From a checkpoint of a small masked image model: num experts 4.
Rows from expert 3 of block 3, named by matrix and row number. Rows with one number belong to one neuron. Each number is 128 + 24 x the weight over its row's rms, rounded and kept within 0 to 255. All counts start at 0. Numbers have three digits each. After the name is the row's rms in percent of the matrix's.
# up: expert up (model.blocks.3.mlp.up, 4x192x384), inputs 64-127
# down: expert down (model.blocks.3.mlp.down, 4x384x192, transposed), outputs 64-127
up.58 111:141153157139128131132113083136124131116126194130145123128127125125124152118110159213112137157115111149092119139161081130179125106140171075108131166137160154097110161134143092110090132131140107
down.58 099:126127109143133101146135157118123162155127123127154114116126128109115153141108128135118164126104094091086134110097139172079161132117165139164120143155159135180134106160075124136102106131097142
up.59 094:137138166134149141135128103104113150162119119132190118124136187114138132118081159070138164142133120147115140131137163146093139095126169086143145136143121120106127120127131155114064118152151096
down.59 097:121094113095118137130125143130144130109111142125130117119138131113106110147120132118125142160153125148154158131124119153189127146130099161133146104161111135099107121099129103136141155110086137
up.60 079:144136099168153085128116145121118171109131072124120055141121154113121144124148098140138122130126096107168099138094121125090126086106178157120093133098156167150139170135097092148122138130136170
down.60 092:125133143117083114105130132100130131129145145150130156139136135164108182141105098155181105142115115129174106169128141088169150155118122171146176120153145133090101092155141132133162161156066136
up.61 098:133180119125120130141125125140145109116132086147075075136136099136128124133124043138136046171137093107133132134135103156123139101084140109138129099123123143119137129147101137127108166172170145
down.61 094:128105121141105137131113153131144127130128127101113131110137105154124099156114127122107112103143114135095136146130126120121149098160125144112065115122157142134132110118125136113150124113111142
up.62 106:167119147177139118135122084058157137158124153116119117130132112138115109121154141143138132142152157123132136151065156134121092095145097134156102128117152082148162151153130147117136129124145160
down.62 099:122103142128105114147118104122136125118138139139120146130116135149107098135137178108136106132124126113101143092129046166129116119089172168158092112138117127139153136123092115118149144125123125
up.63 089:131139116126161132127146117103114187144128142135086195120112108138147106131094062161095136125129141161132137150166090147135103155073142091146135120102161107126144141165167115130119109128144132
down.63 100:127112091146124101093146112081097114154110111147140148132116157084144107121120143122133126140100137112131129114107147132161116123105155177118169137102084152113123077154120165117107140145128112
up.64 100:117140148109146119131142118145145130150133124136161164119132153117085123144149129136150158128097100115125134129160092156103141155064147156163124104139077098149134111144125147130128108153146128
down.64 096:131150097115127109127127114109122164154129109158121126147130118120143122115121147132121119123145165139177167102146112130170117122151123139145196122117177199120177123161141122121186152124121101
up.65 115:143150150141131103123127118084167120146131134100125161133133102120099140141139155132125154068167105149153115137062117117156099107121110131129108150143161108120135125129152129088134185109134132
down.65 105:123161120122127109120123099146129084122135137084123116122139145141115125129115128130131109140121152145183123106095188132086141127128080118099115123143099112169126106131078075122132130110171139
up.66 110:157143129154148169125117121117137091129132109142096089138123123111086106118158108165139104119101111142084133106071125125108117157099101152153105092138119101149141154101168062124147163170128149
down.66 111:134185103118129143116137108116123124135121117132128137124121120100114115122127121157122100105176146175103135145112174117110164136149134126154122086112148137104120106114159057134191167142089147
up.67 115:145183129135131126125133162146103122139128093103158160126140115105127160117097095204128072105102157168115120111087188104148154170111124136092097160111151123138184116088118096119129139105071155
down.67 110:126115097147161123128133114147137156128125145125154135144136147131142128144119124088131141111134123135109082094116103098088129127129123115145106129101081133152116130095162177137169125137109121
up.68 091:109190139138134110130120085129113113138126121133144087122126119108108120133104060175125126140121134142128139125140087145137136130099177134099115105121114089111159145157088149121088100178128155
down.68 104:141141131110140147096134182147128175125115117129124148142155157120144116131148135133152056137083151139079069138147158133098123147129165160131191189172143142136140132115100108117118140105143127
up.69 066:164188080119109137131132111132137135175126122142109114125143111136124117159116096078121096104154115128110120140113070153123113137086124112132103179162118114132171120168108140134117122119142097
down.69 081:123148119112123126160107138148114125098127107160167117136099111129141123132122107155113124112123180102204116118122055119110129113105148061109201119146112143118131156160110160142133140165088122
up.70 095:131137142120151159129145182094089125153132114106185141124143150120083139132140097133124105158135152124112133121092156148128138133120176121135136205109161126145131138127139116136101148141103137
down.70 094:125134061137168089141144200131124141180133135139102128124106126155150131144126137122107171128082108091127143143132071139080098132074130079147088140121091163154144099100093138130108114109141129
up.71 102:128113118136115126132133109125151071130135146149089131127130075141093111123137140172137125150147109105131118138122089150144120137116108110103104128137081117150147161103126063139124120117126157
down.71 096:124119159136176111145123129125141078083117136147146127127133120152121142128145118159128160141100103194128103119133079110129129134147155090123103119118142180123116103100152165133101083115130093
up.72 100:111150150138102136122139109115137163163124145115070148132147106143133080143106121114101140101138044080077134146200173144130139102148142153109101179111129132115133133129124123126104096140074156
down.72 098:129130152131099143116122108186129133153147089118123119121146139100134121128128144096127136109134099148188102132122072097186127138122102089156144187123116106132118124119099134117158180104149122
up.73 111:095129118110131130123139106133115125118135125127116083122140145120161037126080088104111121139137161125126135113154161110144093112132099152113085106142151140126114109105143110124116113144107155
down.73 097:119102135122161146145145162166142125097151139126074138111136133128131118135116119138133141127139155026126139144099164046119118132135074077165091131112145142124147148125145099110145105079141134
up.74 114:125204139136200135140130153150142142118137118116070105140137126126125152118134184113112112120148137117127132140097107154119140139171103097121136103147117127115146138125118123170070082152158135
down.74 105:120089159130142115114124122145099108152134154109151134120117148124125131118115071102126100126115138161174151153139034105159139149154110087166118112109158156156147100107171163115125103106064124
up.75 121:137153121135136064126134123106154121160134160156143119132134103101082148129102175153139156055114138104110113130142103132167082134119157109125084191117143124144093121132121091127176151060133173
down.75 117:130119134122132083118132136112130150149121143140141142131138099109108119141139159141129141143126091068159165151108168095129182163120118140123143193115127104141136112121102108130199141121122140
up.76 101:123135154063145100117129113168144111183126154150160109128130103160089103141116106116128138141124142128157135154118113142110145130085112097146129113133147121118127093141158052100127089169085115
down.76 093:119108127136158094127131146136113115075129156128093146113134134132129122140098105173120176126108148154127102136154126099097146142101157109158074129123086158156179165168162116106178189155155111
up.77 078:135087124103128093126142148147096082156126131123135134144158163167107130118128079142107089132156170141143142146069184121108137153131136152089135080080121130139129095140162134150139150144119125
down.77 090:129127099146135079137125105114142099156112121157147126113123134130135120160131154148120156132148154134159100120143135112119133119120131091150140115165122123107096124130184100146138106116131135
up.78 096:111144139139109172139136166148157143116131160106081089136144127133177073137207093117135125124130144134126101139166150130103077135110133129135108169121130108155120122152078155106129161119194082
down.78 092:130092109148130127156128174118152106125101150133180124120116128150145130130123091100145157150103132109100113119138088148119099143073116099113142115117133096112063158080140172117131102164087131
up.79 110:132071122146140181127127139089111139137128123116152101122121132160090129139119197175131113095156153119131109123154068115169150111098045134132104103145188090102121133122103083106111079109154126
down.79 103:134172105125118115130129113156107128138136129138109130134121159106153113122133167065130174117115162153166104123121095124084112115127076164085185080091142148114088117123141095116118134125089178
up.80 099:115188141127112105129125136124146193145120107187109125127127148110130182122086187170118111060198124154146127123097112121158121110123123122115078139119102137114121184126139148146160115143137132
down.80 089:130124089123131153108131155124111136170095113150094123130120132067140110123140109138143118126131075086136122117133141097103147144124134109129178125157132164148106131155157124129118156157156089
up.81 099:119126140139154166142139142158098116134146134103130167137136087122156138134246127100112112147137123132146123115158182151116141154147156111125151163119099133148123117111141190156102060093133094
down.81 094:121129131134086119118132091125111087137140138132113113115103084095121129149146105125125149147091157151147108187119181151132127105138193127123109119139125129131158138102144127132143108160121164
up.82 105:143111086138135117132106104108129126132132150122141069126121111140150180151140147160127143131155113091124089148169132126126189148094077146146099157098084140102138102138136172114088093095122132
down.82 101:123191095135136140141134112073138168125110125146075123136124144127122123118130134121139100121100109106135128110132164154148134106133095168175101066161160178145049129123114091133097117115122124
up.83 072:127131120122138140131124149130098165125145115140158117138135151097138152127076124091144150127130144154148169095118154137142141115094148118093137141171162115153126104117126161111138131099081114
down.83 088:121103159124054127135126122113127155122156100114107115103119138146177126123131135120141075127107186108132098135113204135140083145142140136128134140131139123159119095120125127137148108146136159
up.84 050:131122099096147135141155106116088161127142164097086124141137129100108103130098095133162163122135096141182176128099161147137082117145118105085137142137111095151112090123097085135139119141124095
down.84 068:100140152129084157143110135117123133080115119141152114136137100128112128160086116154141114127130129141144091106156137123147173117119145103134221100133078125139108165178156129113112095126082125
up.85 101:110145121141129155120114106173123127120125143173120105127131111129112144125205120152143156115179127127164138139167124119122148164109147149145101138142116125098130093126129118110142112141108191
down.85 093:132095163141149135097111118164128129074139125122137120124104133093137111124141140163115117106124116155156120119132139153114129160157067114099138151136086153075152097108107146124118128163182138
up.86 108:163179101128156153130119103137121102142141148160155076139155139103098150133123088130154156133124137132157093161090094152095146101122166173123114153137137080110132106128119117109156131098098114
down.86 118:126122114151129098121130142102145146112139090128123122106127122123134096127124124090128064143153145107113129101111105127109123132075175207120142133141131150079156151066141155132116130133105146
up.87 115:113143153143168151133134078102129097150130154121151152132153118160120154137192161141129111143126136154144126155119100148128122135144184093178125094148126132124126150142137161147063080153165138
down.87 117:156097141123122116132134123118142098130132129099151120138137105142125161122139140136120075131126100135147100077143130088125152137125144157141123100164154120125119131135102074120129131171180146
up.88 080:151090136088114136119135066151135123166141107135135149132124126140148096139161131123142133096156150125171138122113103117106136158116154107102132100133128077164100134147111127111144099148129129
down.88 088:099141147124173124128152132125140130104170123133131130153102124130128151113134154163115155137199105117091125130141138128121109158146164141154154137153169128131100136114167151112133140128126133
up.89 109:109126155110102121130138105121137143174128165102121116131141126094111075132180128071130185117129130132144150127117082145138127166091148128148101098128152109139074141099149111105128091154100128
down.89 103:125090139128113133130124126157132143109126136120151106126122150096140136134127109144142154156138097119105070157117096136096128105114170131122176166109118151168073159084091170137087139138173138
up.90 105:110203179106107095128133093123136048160131116166131103129127106124123098131171153122146117108159125074119145128084085142139109142106146133144131108132118127124126124114189074129099073125104121
down.90 097:132147123152135118142124168150144119088157163131135135123140132126129125129119115199124135124126169116155148119120116135135152159146078074119173126116094108067127156124086105135135107162156140
up.91 059:138149135151150193139090129124157120141135148129126148140125118162087145104143099150130100120206118171097122116143134115160116161116128111171128087107126081117127145113141144116161146089157145
down.91 084:123163123120153152161135174134132125168130108169161126125105131100157119127134126114114151135140150134100150145122107165156123105184087147103157130143140126137107128156125150126145122148104135
up.92 112:105178139126115131127125146155086114138129141149150107127142128106089136122142141142132153135124135134071127101129186093122158129124135111113124098126141114123087157163131124161159130122067129
down.92 107:128113169121124143103114128136133129164113119109102115126146124134128117119145159155146110103113125155149138065133195116124127142143128127127150127125120138113102151165178142122133119067147117
up.93 103:108092168160155168126112140119166118136124136106162130134117124137106137118134129100127172114081082113136127131140070129141131135153149142091112172151141133106114131121151120113077121144151098
down.93 098:132153136132129114118117149139141110147148143123104123124117105144102148136140119104126077134085136152121121190122105121063099125066134143163112149127158171138163122139087087137106121102092113
up.94 105:116157090125134148116115141106135155146123174132144144129124143104153114116082126108142138085173127162144137111163162098156141121089154120116135115124149130138104150120122148126105115123110116
down.94 103:126083126141121151123141129113141128110125133111119123131123136124141143133127077103145156141148108167148104114142113134042129123135143117102196164142105108128179133140162113141076145110122135
up.95 255:126118114098134124125126116126120133104124132117132102114127130136121120132130143165125114134134131111122123143142118122147131131173153114105119125114137132098127114138119130142131149105099128
down.95 190:136151111140156149137130115132132124140111091128092135123118133145123120120127093184137142108130138118081118126136118152130126125135119139153056094102140107102118147158110125132105128095087148
up.96 118:113165170102100136131137138143139162153129138133125129144143136107159181122115125072127135096132136150153129117085101131150164123156157119181117134129128120140138108088164132106117107110078115
down.96 122:114105093109113119123136164130130179147148135137147141121119111131148095126140133161125117085140153168173159110112106116145123125136135129131094111110094120127082132084116090122089117061166113
up.97 160:128127117111124108123124118128127150109121130138137118117125149119124133142109124170114107138135114120135120147120135123122138116140169111105113118112125141109138127152126127138128145115101119
down.97 126:143156151127147138149115135145116136135123102134132134127123109156127126108109131141122150142134157086084126112150125128126102139105136127123104104115110112095116140168116146108131130081090111
up.98 098:140085145138103144131135140111138114105128155139136100113142168177134167127128092145140119089148129137157134099083100094128143140108090136138141097145107113116102106095134133151117131122144154
down.98 094:125137109136140113099120131147151134144121144114147126107135139121123116147135098127146040128073122085139129138133105081078159146115125101141142157122110136146091117111098178113116129199147132
up.99 053:130122156099197144149133140115128146110138125119156134146115121139191121125090092127119137104150160083109120140169101165124153145090184105093130149154111099160128112114088151133152078140097158
down.99 076:132174142142101111127121130128125141144102112135141126106097145133119133156113105117115139117126145136135130114152160117080151157106118116136205143118116135100117147127103156144177116132094134
up.100 080:093141114102110146132127178141194133126137145135086104135131183154161131132087060127126146124105097143115122142152125139105097098149121095162119140135141097143157113150106114115082103098117110
down.100 094:097155073133149140158138108147130096157147131113140114139159108115134140135136112140119076130146132115144132147124082126111110163067145143131110075148151115083082157140156145133184129137121074
up.101 104:133094121114061139129139080137158098159132182173201131126115134107140129128110190126131129108107095118162119109137136091151097113126143129123131085130112138143137137107159139140157147138126197
down.101 101:125124127124113186125136121139123145115158135116150113141124138154159119112115114088128136114101092112051105161127103151114093122090147123140083149162162094210115134085105057134108143117105136
up.102 103:109119100124162151137123100158132140103125126160091074132105138157151140137144084083130155103119141140098131107129155100073120129122121063113065144134134153130118130114128139149113132134157109
down.102 102:135151108145120157133125089088120130142120142131121110134100115120164105171126106137137140131156146144140153175152133168143092115165143141132072174110114087105070107110173141125128107071130117
up.103 097:109170135090121109124132105146132091110134112106110116132136117135124133119127082102095115155122130133101121120169163120106093121156129140116122150146145111122150140124133153147092115102144142
down.103 090:137131141127158138146119157136138144112132167126167117152114081131128126126141174139105088133080100162096145146110192138118123140147170141164152124098128144212145137122122152135101137102107100
up.104 114:139186199093112146138118114160147132098130159108144117134135111108135073128091160114141131170092138173149130134138140135153118127134113092128092160113110157136111110146147115125102147145212136
down.104 116:130127145122124162145131126124124166157113134108137125132121134123148134123131145116128131113130151126154174114109132123145090156106162129134072173101126084100111181154106133119093136159145140
up.105 109:099161102146130102138112158127096169138122113147157104141121142129109118125100126159123155125185115139144132132139105148149152122154094135084112174123108091143123126122155102130127122082145143
down.105 102:135131111122112148127139132146124144125103142135132123122126161113114156114137132137117134114125147137130115119113130158130112135144108094133100165108086166115093127104116116118093123139205118
up.106 116:117126134081101130129151068154087155127133124164121143135124120127134154145104087074122160220163142147130150117117099129119129130152162176142144109140110133127085114124123128107066088126108171
down.106 126:137123150141125148149125141163114109105160116093135133128107127139117118119125078084145138127191142117169114093120118168075144135189127147116102127133133111136160143127072109131163127142121131
up.107 103:081115181165106114129148131129131140117135156115090108143136125153128138129135136103116134159162124151108107143161091185113138108139158131180119148137143141142082148142075119103138116147134132
down.107 092:137109169121113137156118085111097124137172138138096119125150155154141140121116080098108145115096101138158163109116148158171090152150112111144068131132111120136173133151161167126152156137108115
up.108 100:115140105085135148126124139147093156085131119111116149136130160150106167134161079103116098173130122103130127114145063109124109175140152093138147170123078105116168137151152151094107114143148094
down.108 113:119125135124122130150121108108136139129135134126147110136136119105119132116126131115100136137139116122113153097120114127144154114131106082141165177149091092146110139165145101124120187100150106
up.109 100:111112103135122169128120129133139110154127152131144110126126126116111093137136120123151146122125165166165130159144083148130143105064147143173105085131115114137144100139140151126154134152115145
down.109 093:116121115141159119114122134119124139112115122132132152135119137153123159134134127133119105118139102137159129133119110153154114102171133103149103145136133133135171107102118096140120122131133125
up.110 113:149152097126118124130119067144168118137120174128122147127129144104112043129163125146117184123143124119147147143171186142148115141134129131132096100151151097149159142109140095141115168098140101
down.110 101:139103149099102101120118124136126133129142143130103138121136159131123104122133112106130066107134166150100116174118162145133156143132143089090156153133149194141119120162168160138102105174170121
up.111 106:113114151075134065138156075173157154130126117115159122117128086129124147140141112164142079091160159158136114149119074127127127140105135104099119124136114151151155122139144128136190124123154147
down.111 103:128155181123142040135140142162123106168103122130102149115134084135122146128132172115109115102182086109126123132123136111111144163155111119133117138071147118138129180177104085148123114115155151
up.112 114:123137099130114151129125116144155150133137106119126130134130134122120126128108103158132139113146098113144126126132180135099118129120136123144111142113132130117129133138146130118087101146061157
down.112 108:131141168102110120125136126064113106160142122142154140138135116141118104132135063140130154140110114152110147126133102124155124136142082100140114150121100087085078151113102147132110136132158131
up.113 095:138121183120136136130147158142170155127128185130106146136128104110110150130169168120124158081093145145123126130107113132143140133147136131164131183109130125140127172098167119102115118164129115
down.113 092:127133134116124097125150099114133151122094139146118126135127113102096097121118125159102109108118145172151138148140094136157132136115150125125077106083088147134122123115126138127121159098107098
up.114 109:113101130130159148126128120124134121130125135095088075129118131154134135130100145111123164121131140121127089144094123132139131088125096103151095099133126137121119155147121118130117147098135140
down.114 098:126111104150138151103123142123130140108103137125101104136132160140129141131122167126113142124143104189129107153147150143139118159128169170154173133152158121136116122115158156118111115130108130
up.115 094:138159131111119116133135181112134097110131121137118168117116123129184109136140111129133089117131140157096136149110141127164090130158176116101098151127158083136133090161140156135128119153135108
down.115 094:117142123136130166129139118131120128122139154165115134139118143138111123130121123129131101129142105124113107078082155163082122161083133103147148119128157103153121115140088166124112155176128125
up.116 096:136155122114159161138117134108164145074131099122137136126138117105142141121108112103122119124163141132156141149118173164107148137134160133074127143132140127141107139097147139130077142150112143
down.116 092:138147162105124177133147147149122140122133128138104129140133148147114132117107106127115139088098125168117106157077121136157112129111115105111164148124114208132167160154120135131117158105125165
up.117 099:138114135130134116150121186122123116107131097149081130138129155142120125120154164136140085101135167136129126123143136116134111135103161146142094093131143126102160145120136105164106125176108148
down.117 099:138140114119105111128108133153122152127167120137102119124118100139157132124127115093143179119126142100139162161143145131096094118072152086080129105117127081104134099136120104118113143096162129
up.118 096:130152095153144162120125144170112138118121144169079107117118194121157141130117082131106122099104132130125126126133106138101162134130111166108110137120114126137123152103154097188165139141179149
down.118 105:119091180100142106124153100097135082145126146121139163117135115126160183111150105122105193128165142149108134152135145140110122102087113149103108100130140133096110133120115129129115086144166107
up.119 104:120129135128124054127136164103098136141125116115165137124126154130107102110134180158126128111160112161182138128124115121135122139148088110183085141120129142116105103155119135120113128076109122
down.119 106:138146149147136122140103089127119096118131148130149129141124149130117134130123083109122051175106089099155103105137114119131131133061158117160154120127121116098141142151120135132078138160153117
up.120 114:166133104141130113123133136139159122152129107131136164124116126095151108137147095105120132102158164104124134144078122127121141147080071117124123132124140187182121112120125086115130127069117118
down.120 124:123159119119131148108127148131134132150106107136146138128121145116116163100130174105125176111096119149126128136118110102153121144086063107121128169131094166140120132120147146122146128134137119
up.121 093:148127158128083127132124100157110135101134139132097154130116157098170163120117098120150144191113127145092109107136109071122115141067109139150145114140158154081160115123146116147134139114132136
down.121 089:132107081128121139106123118121126148135119134149113146138143122114140136099135104115127124130101104135155131102141152091154157143089131070126069120118139141158144128096144119142107137140131126
up.122 106:156144152180139138133110109143105177124135136159136085136134153103103105124093173109120104177116134102164117139133188145143163126129141093137069103090175112132114122134150141111148161173157100
down.122 104:111164127139111106153117124161142123141127087143136106110129125086139122111141146164137120150104182117131147158103162174100129116133113114134099153152125128158101135182110098133091162097136125
up.123 093:143166162124112098127130176148148124168128162139131123129110116136115154124131086140122120145133124139146113134118143126129116117103126121106095162119151135101120119158110159122096131139157173
down.123 109:134160156136108131136130120124142115137132093146109128119118100105152110138135097106125144103114145085215137078120106072221138152096143168103130099106160138104110147081140120128128150068155124
up.124 096:146183158117102116133124153108102130130128099128128141127135157117136122136130094138121066149138126169116149124107116136105121170065085144121118076129144156150166162151098166127123162104161097
down.124 096:117140123132110116145118111169114115130118141136126158133127164115119113147114146161145112146141105098153095146129155128168126147158148142087152108166108113134146076088154180121106135101124133
up.125 108:089136118123159152124130136103136087148136136152127148138144088116136129130167074122118133153113119118122129133096176146109168144087045192139130142145145126155144102160165169119151177105095099
down.125 109:112126091137183086136124189152106141126157119152120118134131139130124154116126143155110122137130124136116114136138131171121113113118149206125080121138103094157094090142147138108113138098107159
up.126 104:124131127141172126136137171102165110147132124137129095133122092127152072137088106130130096095099086139112152138128125139122126153133138111112140094129165113122153129125145156114167117138154065
down.126 096:148144144130099098164148076123128139161122130129162137141133105106153136158138155146126134142128108072153169138127130129216119130198215136113136098094167125109168119187095126134071155167139126
up.127 093:123105096097109114128136134131143088136135088113130144133117132145158089132158067108133092103127122129142117125148161105154154167080109085103161114121122126152113110123139129136111092133147117
down.127 091:131116123122118084118137116146099117122153121114094114137135112127134136142143126109129094123129128099042116099108145119119154128148121148133135110138176138102160142169110122122140132110109135
up.128 091:112167079101170122134127114145145129156126126112109097120114107144103100130069151130137187152176132115152130145172108156121123078153110146088177145123157105111130108152123117097089137125153131
down.128 092:103089115156113151125128152118126136152113114111096124111157146139131126126130108146131120133136121080193143104097130112091107081119112120105106161109201140096127089076127095126150163117105120
up.129 083:150109136123087108130128122088115126157125142097173205129130104107113143144127082076145115149137089113119142148089111129177113128100134130153142122119100161096168103120119149062122118121084148
down.129 096:121122111102115105123120111121140125162125147159094083153125070119127154158125163140111119119156142101097129120111132131135115131135115137085156119116079153112134093141133137113136129082108101
up.130 090:134155129132096154134141144124104121107119168104116139128142083111181102140122104138128147180116117097103123142141131145140142175094114134130066125149163155132114113093128159144130068099171113
down.130 103:102135127114109119130131173136126120149120115109136106121122128117100111123121115124122198117155144168139134157154136146154133103172141132125164082105159103149137153124109147121130129121131157
up.131 067:120112136128115147131146134140147143139139050110123121112142129090150105119114124100135165083131154112121120135141128140133148143139092079150142129096104121138128091107133130113151085124125191
down.131 093:140140137119125132153120151167163145158141119162153151122138124098110117124125149154129156126128155133100147129117139148133116140141103130148199144101105132122159126165140111108137119119148095
up.132 067:166106153163059104144113148141107098140131126123122117131137092127144172126115126155144169151129087146131105114142140126145186158130125098097116114103117099118147172107141166160145114155103142
down.132 095:137108130123110159119122128144124135137113128128129152122133129124143151127144128126136117136122137118181117159124151094137107155147132109120167098137134132152085141131178111130151082102081151
up.133 095:133157120071118140124128141097122108165133124132134139127147151104130156133103139123152124146125127104143129134177228122060128151124167103125129162129150138129120134126128111107126151142154157
down.133 095:136118111142102131124141114081146132136088170109097146117118159160104144128130079142140112137136159130114099094133105147138128133119161077139168118135110139147142116158132135128116129152114129
up.134 103:150146106122152102137162111146118110113131120108071101132144145132131102133107162168122122120196148133157138141126151147095150102115076130087125016135121125103129115128119158140128147120153119
down.134 090:121176088121121113108141181133119119135134136122136135131126144140122126121135170112120147113115134143137139143143109120112129172151149091109175235127153162111169092171125152132136081161102157
up.135 096:135111175077130119128140182130137129135123158126143104121127071135169121113152178082119122107129091166110118168122134145106157096172146099161119147112118150145122125125083112100090122108150145
down.135 107:123154110172117131132133122134131189148119112114119099142141134114122089130128089149162131116114133156152132105106106138167134093164132123117123133136096120159137128071174086140161167124140123
up.136 116:125104123129144121130121125116136136114135146130136142133121083090071163134162111158150141127095125106126129125104135115135138154107164097117115140125129147138160143146133114114125115077155153
down.136 110:137109103129080129133121119125131128137123143124119139125130099151126101134127136147147133147147117117128147107123181099109138102171122182155108110105141094142098136135119141141172120095104176
up.137 093:151191129125158125123131098158115046117125148117174147135138126131142166132125166156122156164127127133131128139130177109139118138159107135141127076163133122120096098121103103107066146158162099
down.137 098:127105125135134112140127110088135113109162090129161141130118113102109163117141115116119129136154130140093144132106129155139107123112155107119173133130149150156125131164060106131160132111167106
up.138 102:151137097171148125123120133120131176137121124114155148124104150127120108130118097116115185127144120139135123142153145129129106156167095107103114109126141095126105098120137118110110165120158138
down.138 107:121102114127114106153128155134128126111139120105136130132122130137140128126139136083123107124091114108131128179147160140145094155093160125124099117163203097123124120189148150128151096095153140
up.139 100:149115138145143155132135178118119103158124115116123132127128104143094088128153160126135142127121095138107118130057098141114141145160180129152137106142121120139123149133139165120097128135114093
down.139 098:121087123110134117146123146148117166125132118108120143126124165120156126105123112119137149151137073136145107126149069171115108149116152108114130156151127176118150146137156092114124159094117144
up.140 095:114138120108131146127144128112127144085133132141150066135123139107135123126166152131106151117163159115082118127145186141170119138101104176140153125122121146137092099168137178120197098116190101
down.140 089:146113136149121158116139165137147118158141153116136112137140129170119130129114119143110134102146086115132132113172095099131110148172104126134139134163088029149098165108160083128118102115080152
up.141 110:143152107145128119133145190125116154174140137080096151135128134124096145135166114116133112088130102115129126122124142133159122140136176127126086128132137127129197137130156059150083139131146132
down.141 107:128148134126107138133135127078115144137130154127130125139115116100132127135140041111119146150137107100121159154130173130214136137097162128111131185134217102149155152155131166136095125119084169
up.142 079:118137089103109151134134144122141138135139128139185128130121159080096137136149142136126131204187146152131131130129142112127117074098101177144100099102131116158174137129159123158070115108112122
down.142 098:124103159159090136128122163160128120131124139091111123111135129106160127121136153143138116146140136118124132133160142132146113099174112097121146144162150127140168083119129174138152082118170116
up.143 084:128171161097117164130133131099117132164128087148120149134116115170113130137135166110132110104127118131079143102094140134139109101122172114221142142126092153125128185154109117100126156108149134
down.143 097:122131118135121121133133149138134140126167110104128106135117102115128141098140134142141058123100145078111089147142162117117101116119110139160100120135088105136101057099118145116111126115142144
up.144 075:130076149143126152124143103156105115110130154129092156117116129137081121121129086117112136111130130134135133120149109139146138121149141112101106081135144141121134096118191157113157161143133208
down.144 093:132157131127133127114122153125123087116130149128115127127131144137131121129130175161156135100153139146081126120124100148077156105131109146176145074166164128128163088180131133139106186186113127
up.145 127:107181075095115107126147162123099127100121152149135113134133127124103177139161095088103101131129133152108127149104141119143129157135073183114113144139132092119151112171166155118138138139082135
down.145 129:140132148126119126140120133053138129151097147101181096130121122158103112137139107070118100111172142113096127076104144114159143118116116142109074122146138124157145148118167173124134165114103111
up.146 077:150103116094084142134127186131110105140124133104137095128154106127143104127071106110152169177137135184110107154097135133073155183156123120112103090105101117100146080116126135112089100143113156
down.146 094:124135108201107123124140176126137131171106085113152126154125149140158112143151173090127114087094152137100129136152129115155166083153099171136128104108141125098211137131135092144126110166106156
up.147 103:119123115144136091129115126139128138134134137165137081130142142112150161119097127161122163131140130108141134144151140143106098138160153122123113075119113120101124098162091081159177114099171138
down.147 110:123169111160124167142131149147138158146126117136104134139119126081136171123125173170112120128098162161137133106113100133133099117145091127134125161152120141145143142111127126135118133107170111
up.148 096:130135164134126114135125138155126129115128140090168112129123100121169128127171101084131200112146157141142137133103145125128119117084080100127168099121102149117122108089170112124145123104154122
down.148 093:130143127133122105126137094140116133090146120119144139119133114143132139128125107098098189123120131116126122143133096137136106154189106127151145156133104032146121144142086144133125124110136114
up.149 098:120090134104139134136141139135097095106125066118060116125130144107135112131146114142133104118147155186122128139092145108103123150139118150119088139119113143106138089118167160138177149131146078
down.149 103:096119116113153149123137115138125128136138115127137144138128141143124114112125124147117206124150130143083100138140188128119151130162109088122045170110146098135120101173134145116108140166098153
up.150 090:148092113109135140122150131137119162170136135110140129126130130161105156137129107111121152171125143125159130143139132161133136150096125117107170126131087172136107155117136115137100144124146124
down.150 094:128100113110160135134137162146120099116144106124121125134126147129136122125103068126129153176140164092114101107095069095145143085124107143096121134104100149128106115116176142107119112136154162
up.151 106:097108091122114144134133139167085154075140085131137096130113110125143090124087110135149076124100108123120126137133178135155150169107156122122130148123135159139123123153125117174131098111180112
down.151 097:118126122119132155130129089133122137156111108084124139137125163151140123124141130130129096122110135158090087154156138148088134130136169153110130130141114119129163186104126120128096112174151102
up.152 100:159167163122111132131119157125103106130125176104154146128133133133082161136119098119123148055105078146114105136177157128129113128116172104089147143138089119154179129139153115113130099120143122
down.152 092:108132090121134159091125114092152123110141118106150130121140140136117112147127128111128145161159051090061095144135180114133150119150109127141190117138116128118127147152154134120152115083100147
up.153 114:103157122084135116133150194154093116104121100126071152133121099103184127121094096128119099108139148144148120143143110128145159145080105163115093103158120150148128131109147100097100157128147186
down.153 111:145099129119109101133142081125119144120142130092137103129149110121104155145127143052111164143112111128120139150110115105060123131147059133109154145119130130080148123109160160123106154107203115
up.154 105:141095121162180187125129070132130129115125105174118089142124124146112162138078120165122110201111092118149110133124116146169128156138107105122126126130114155127136098126137117157158128106152123
down.154 107:113119133128121129122128116145117133102142110165140146127125157112120131128125180102151123100099137150159185149157078161100132153181108190067090097148150139154101123085119136138057102150166107
up.155 093:118117117166119106130138066115100114149130104155106148129155091126165198114114129140133128129137138128134101118134159137099156114100164134114125115122138143133142140137144153143135128083163152
down.155 089:142141120114160136127135090140145191126138128152100137123132127133145119105125101133098064126119138114101120108094125115166105114142131105162137128151123133117143103047112135139112127123148093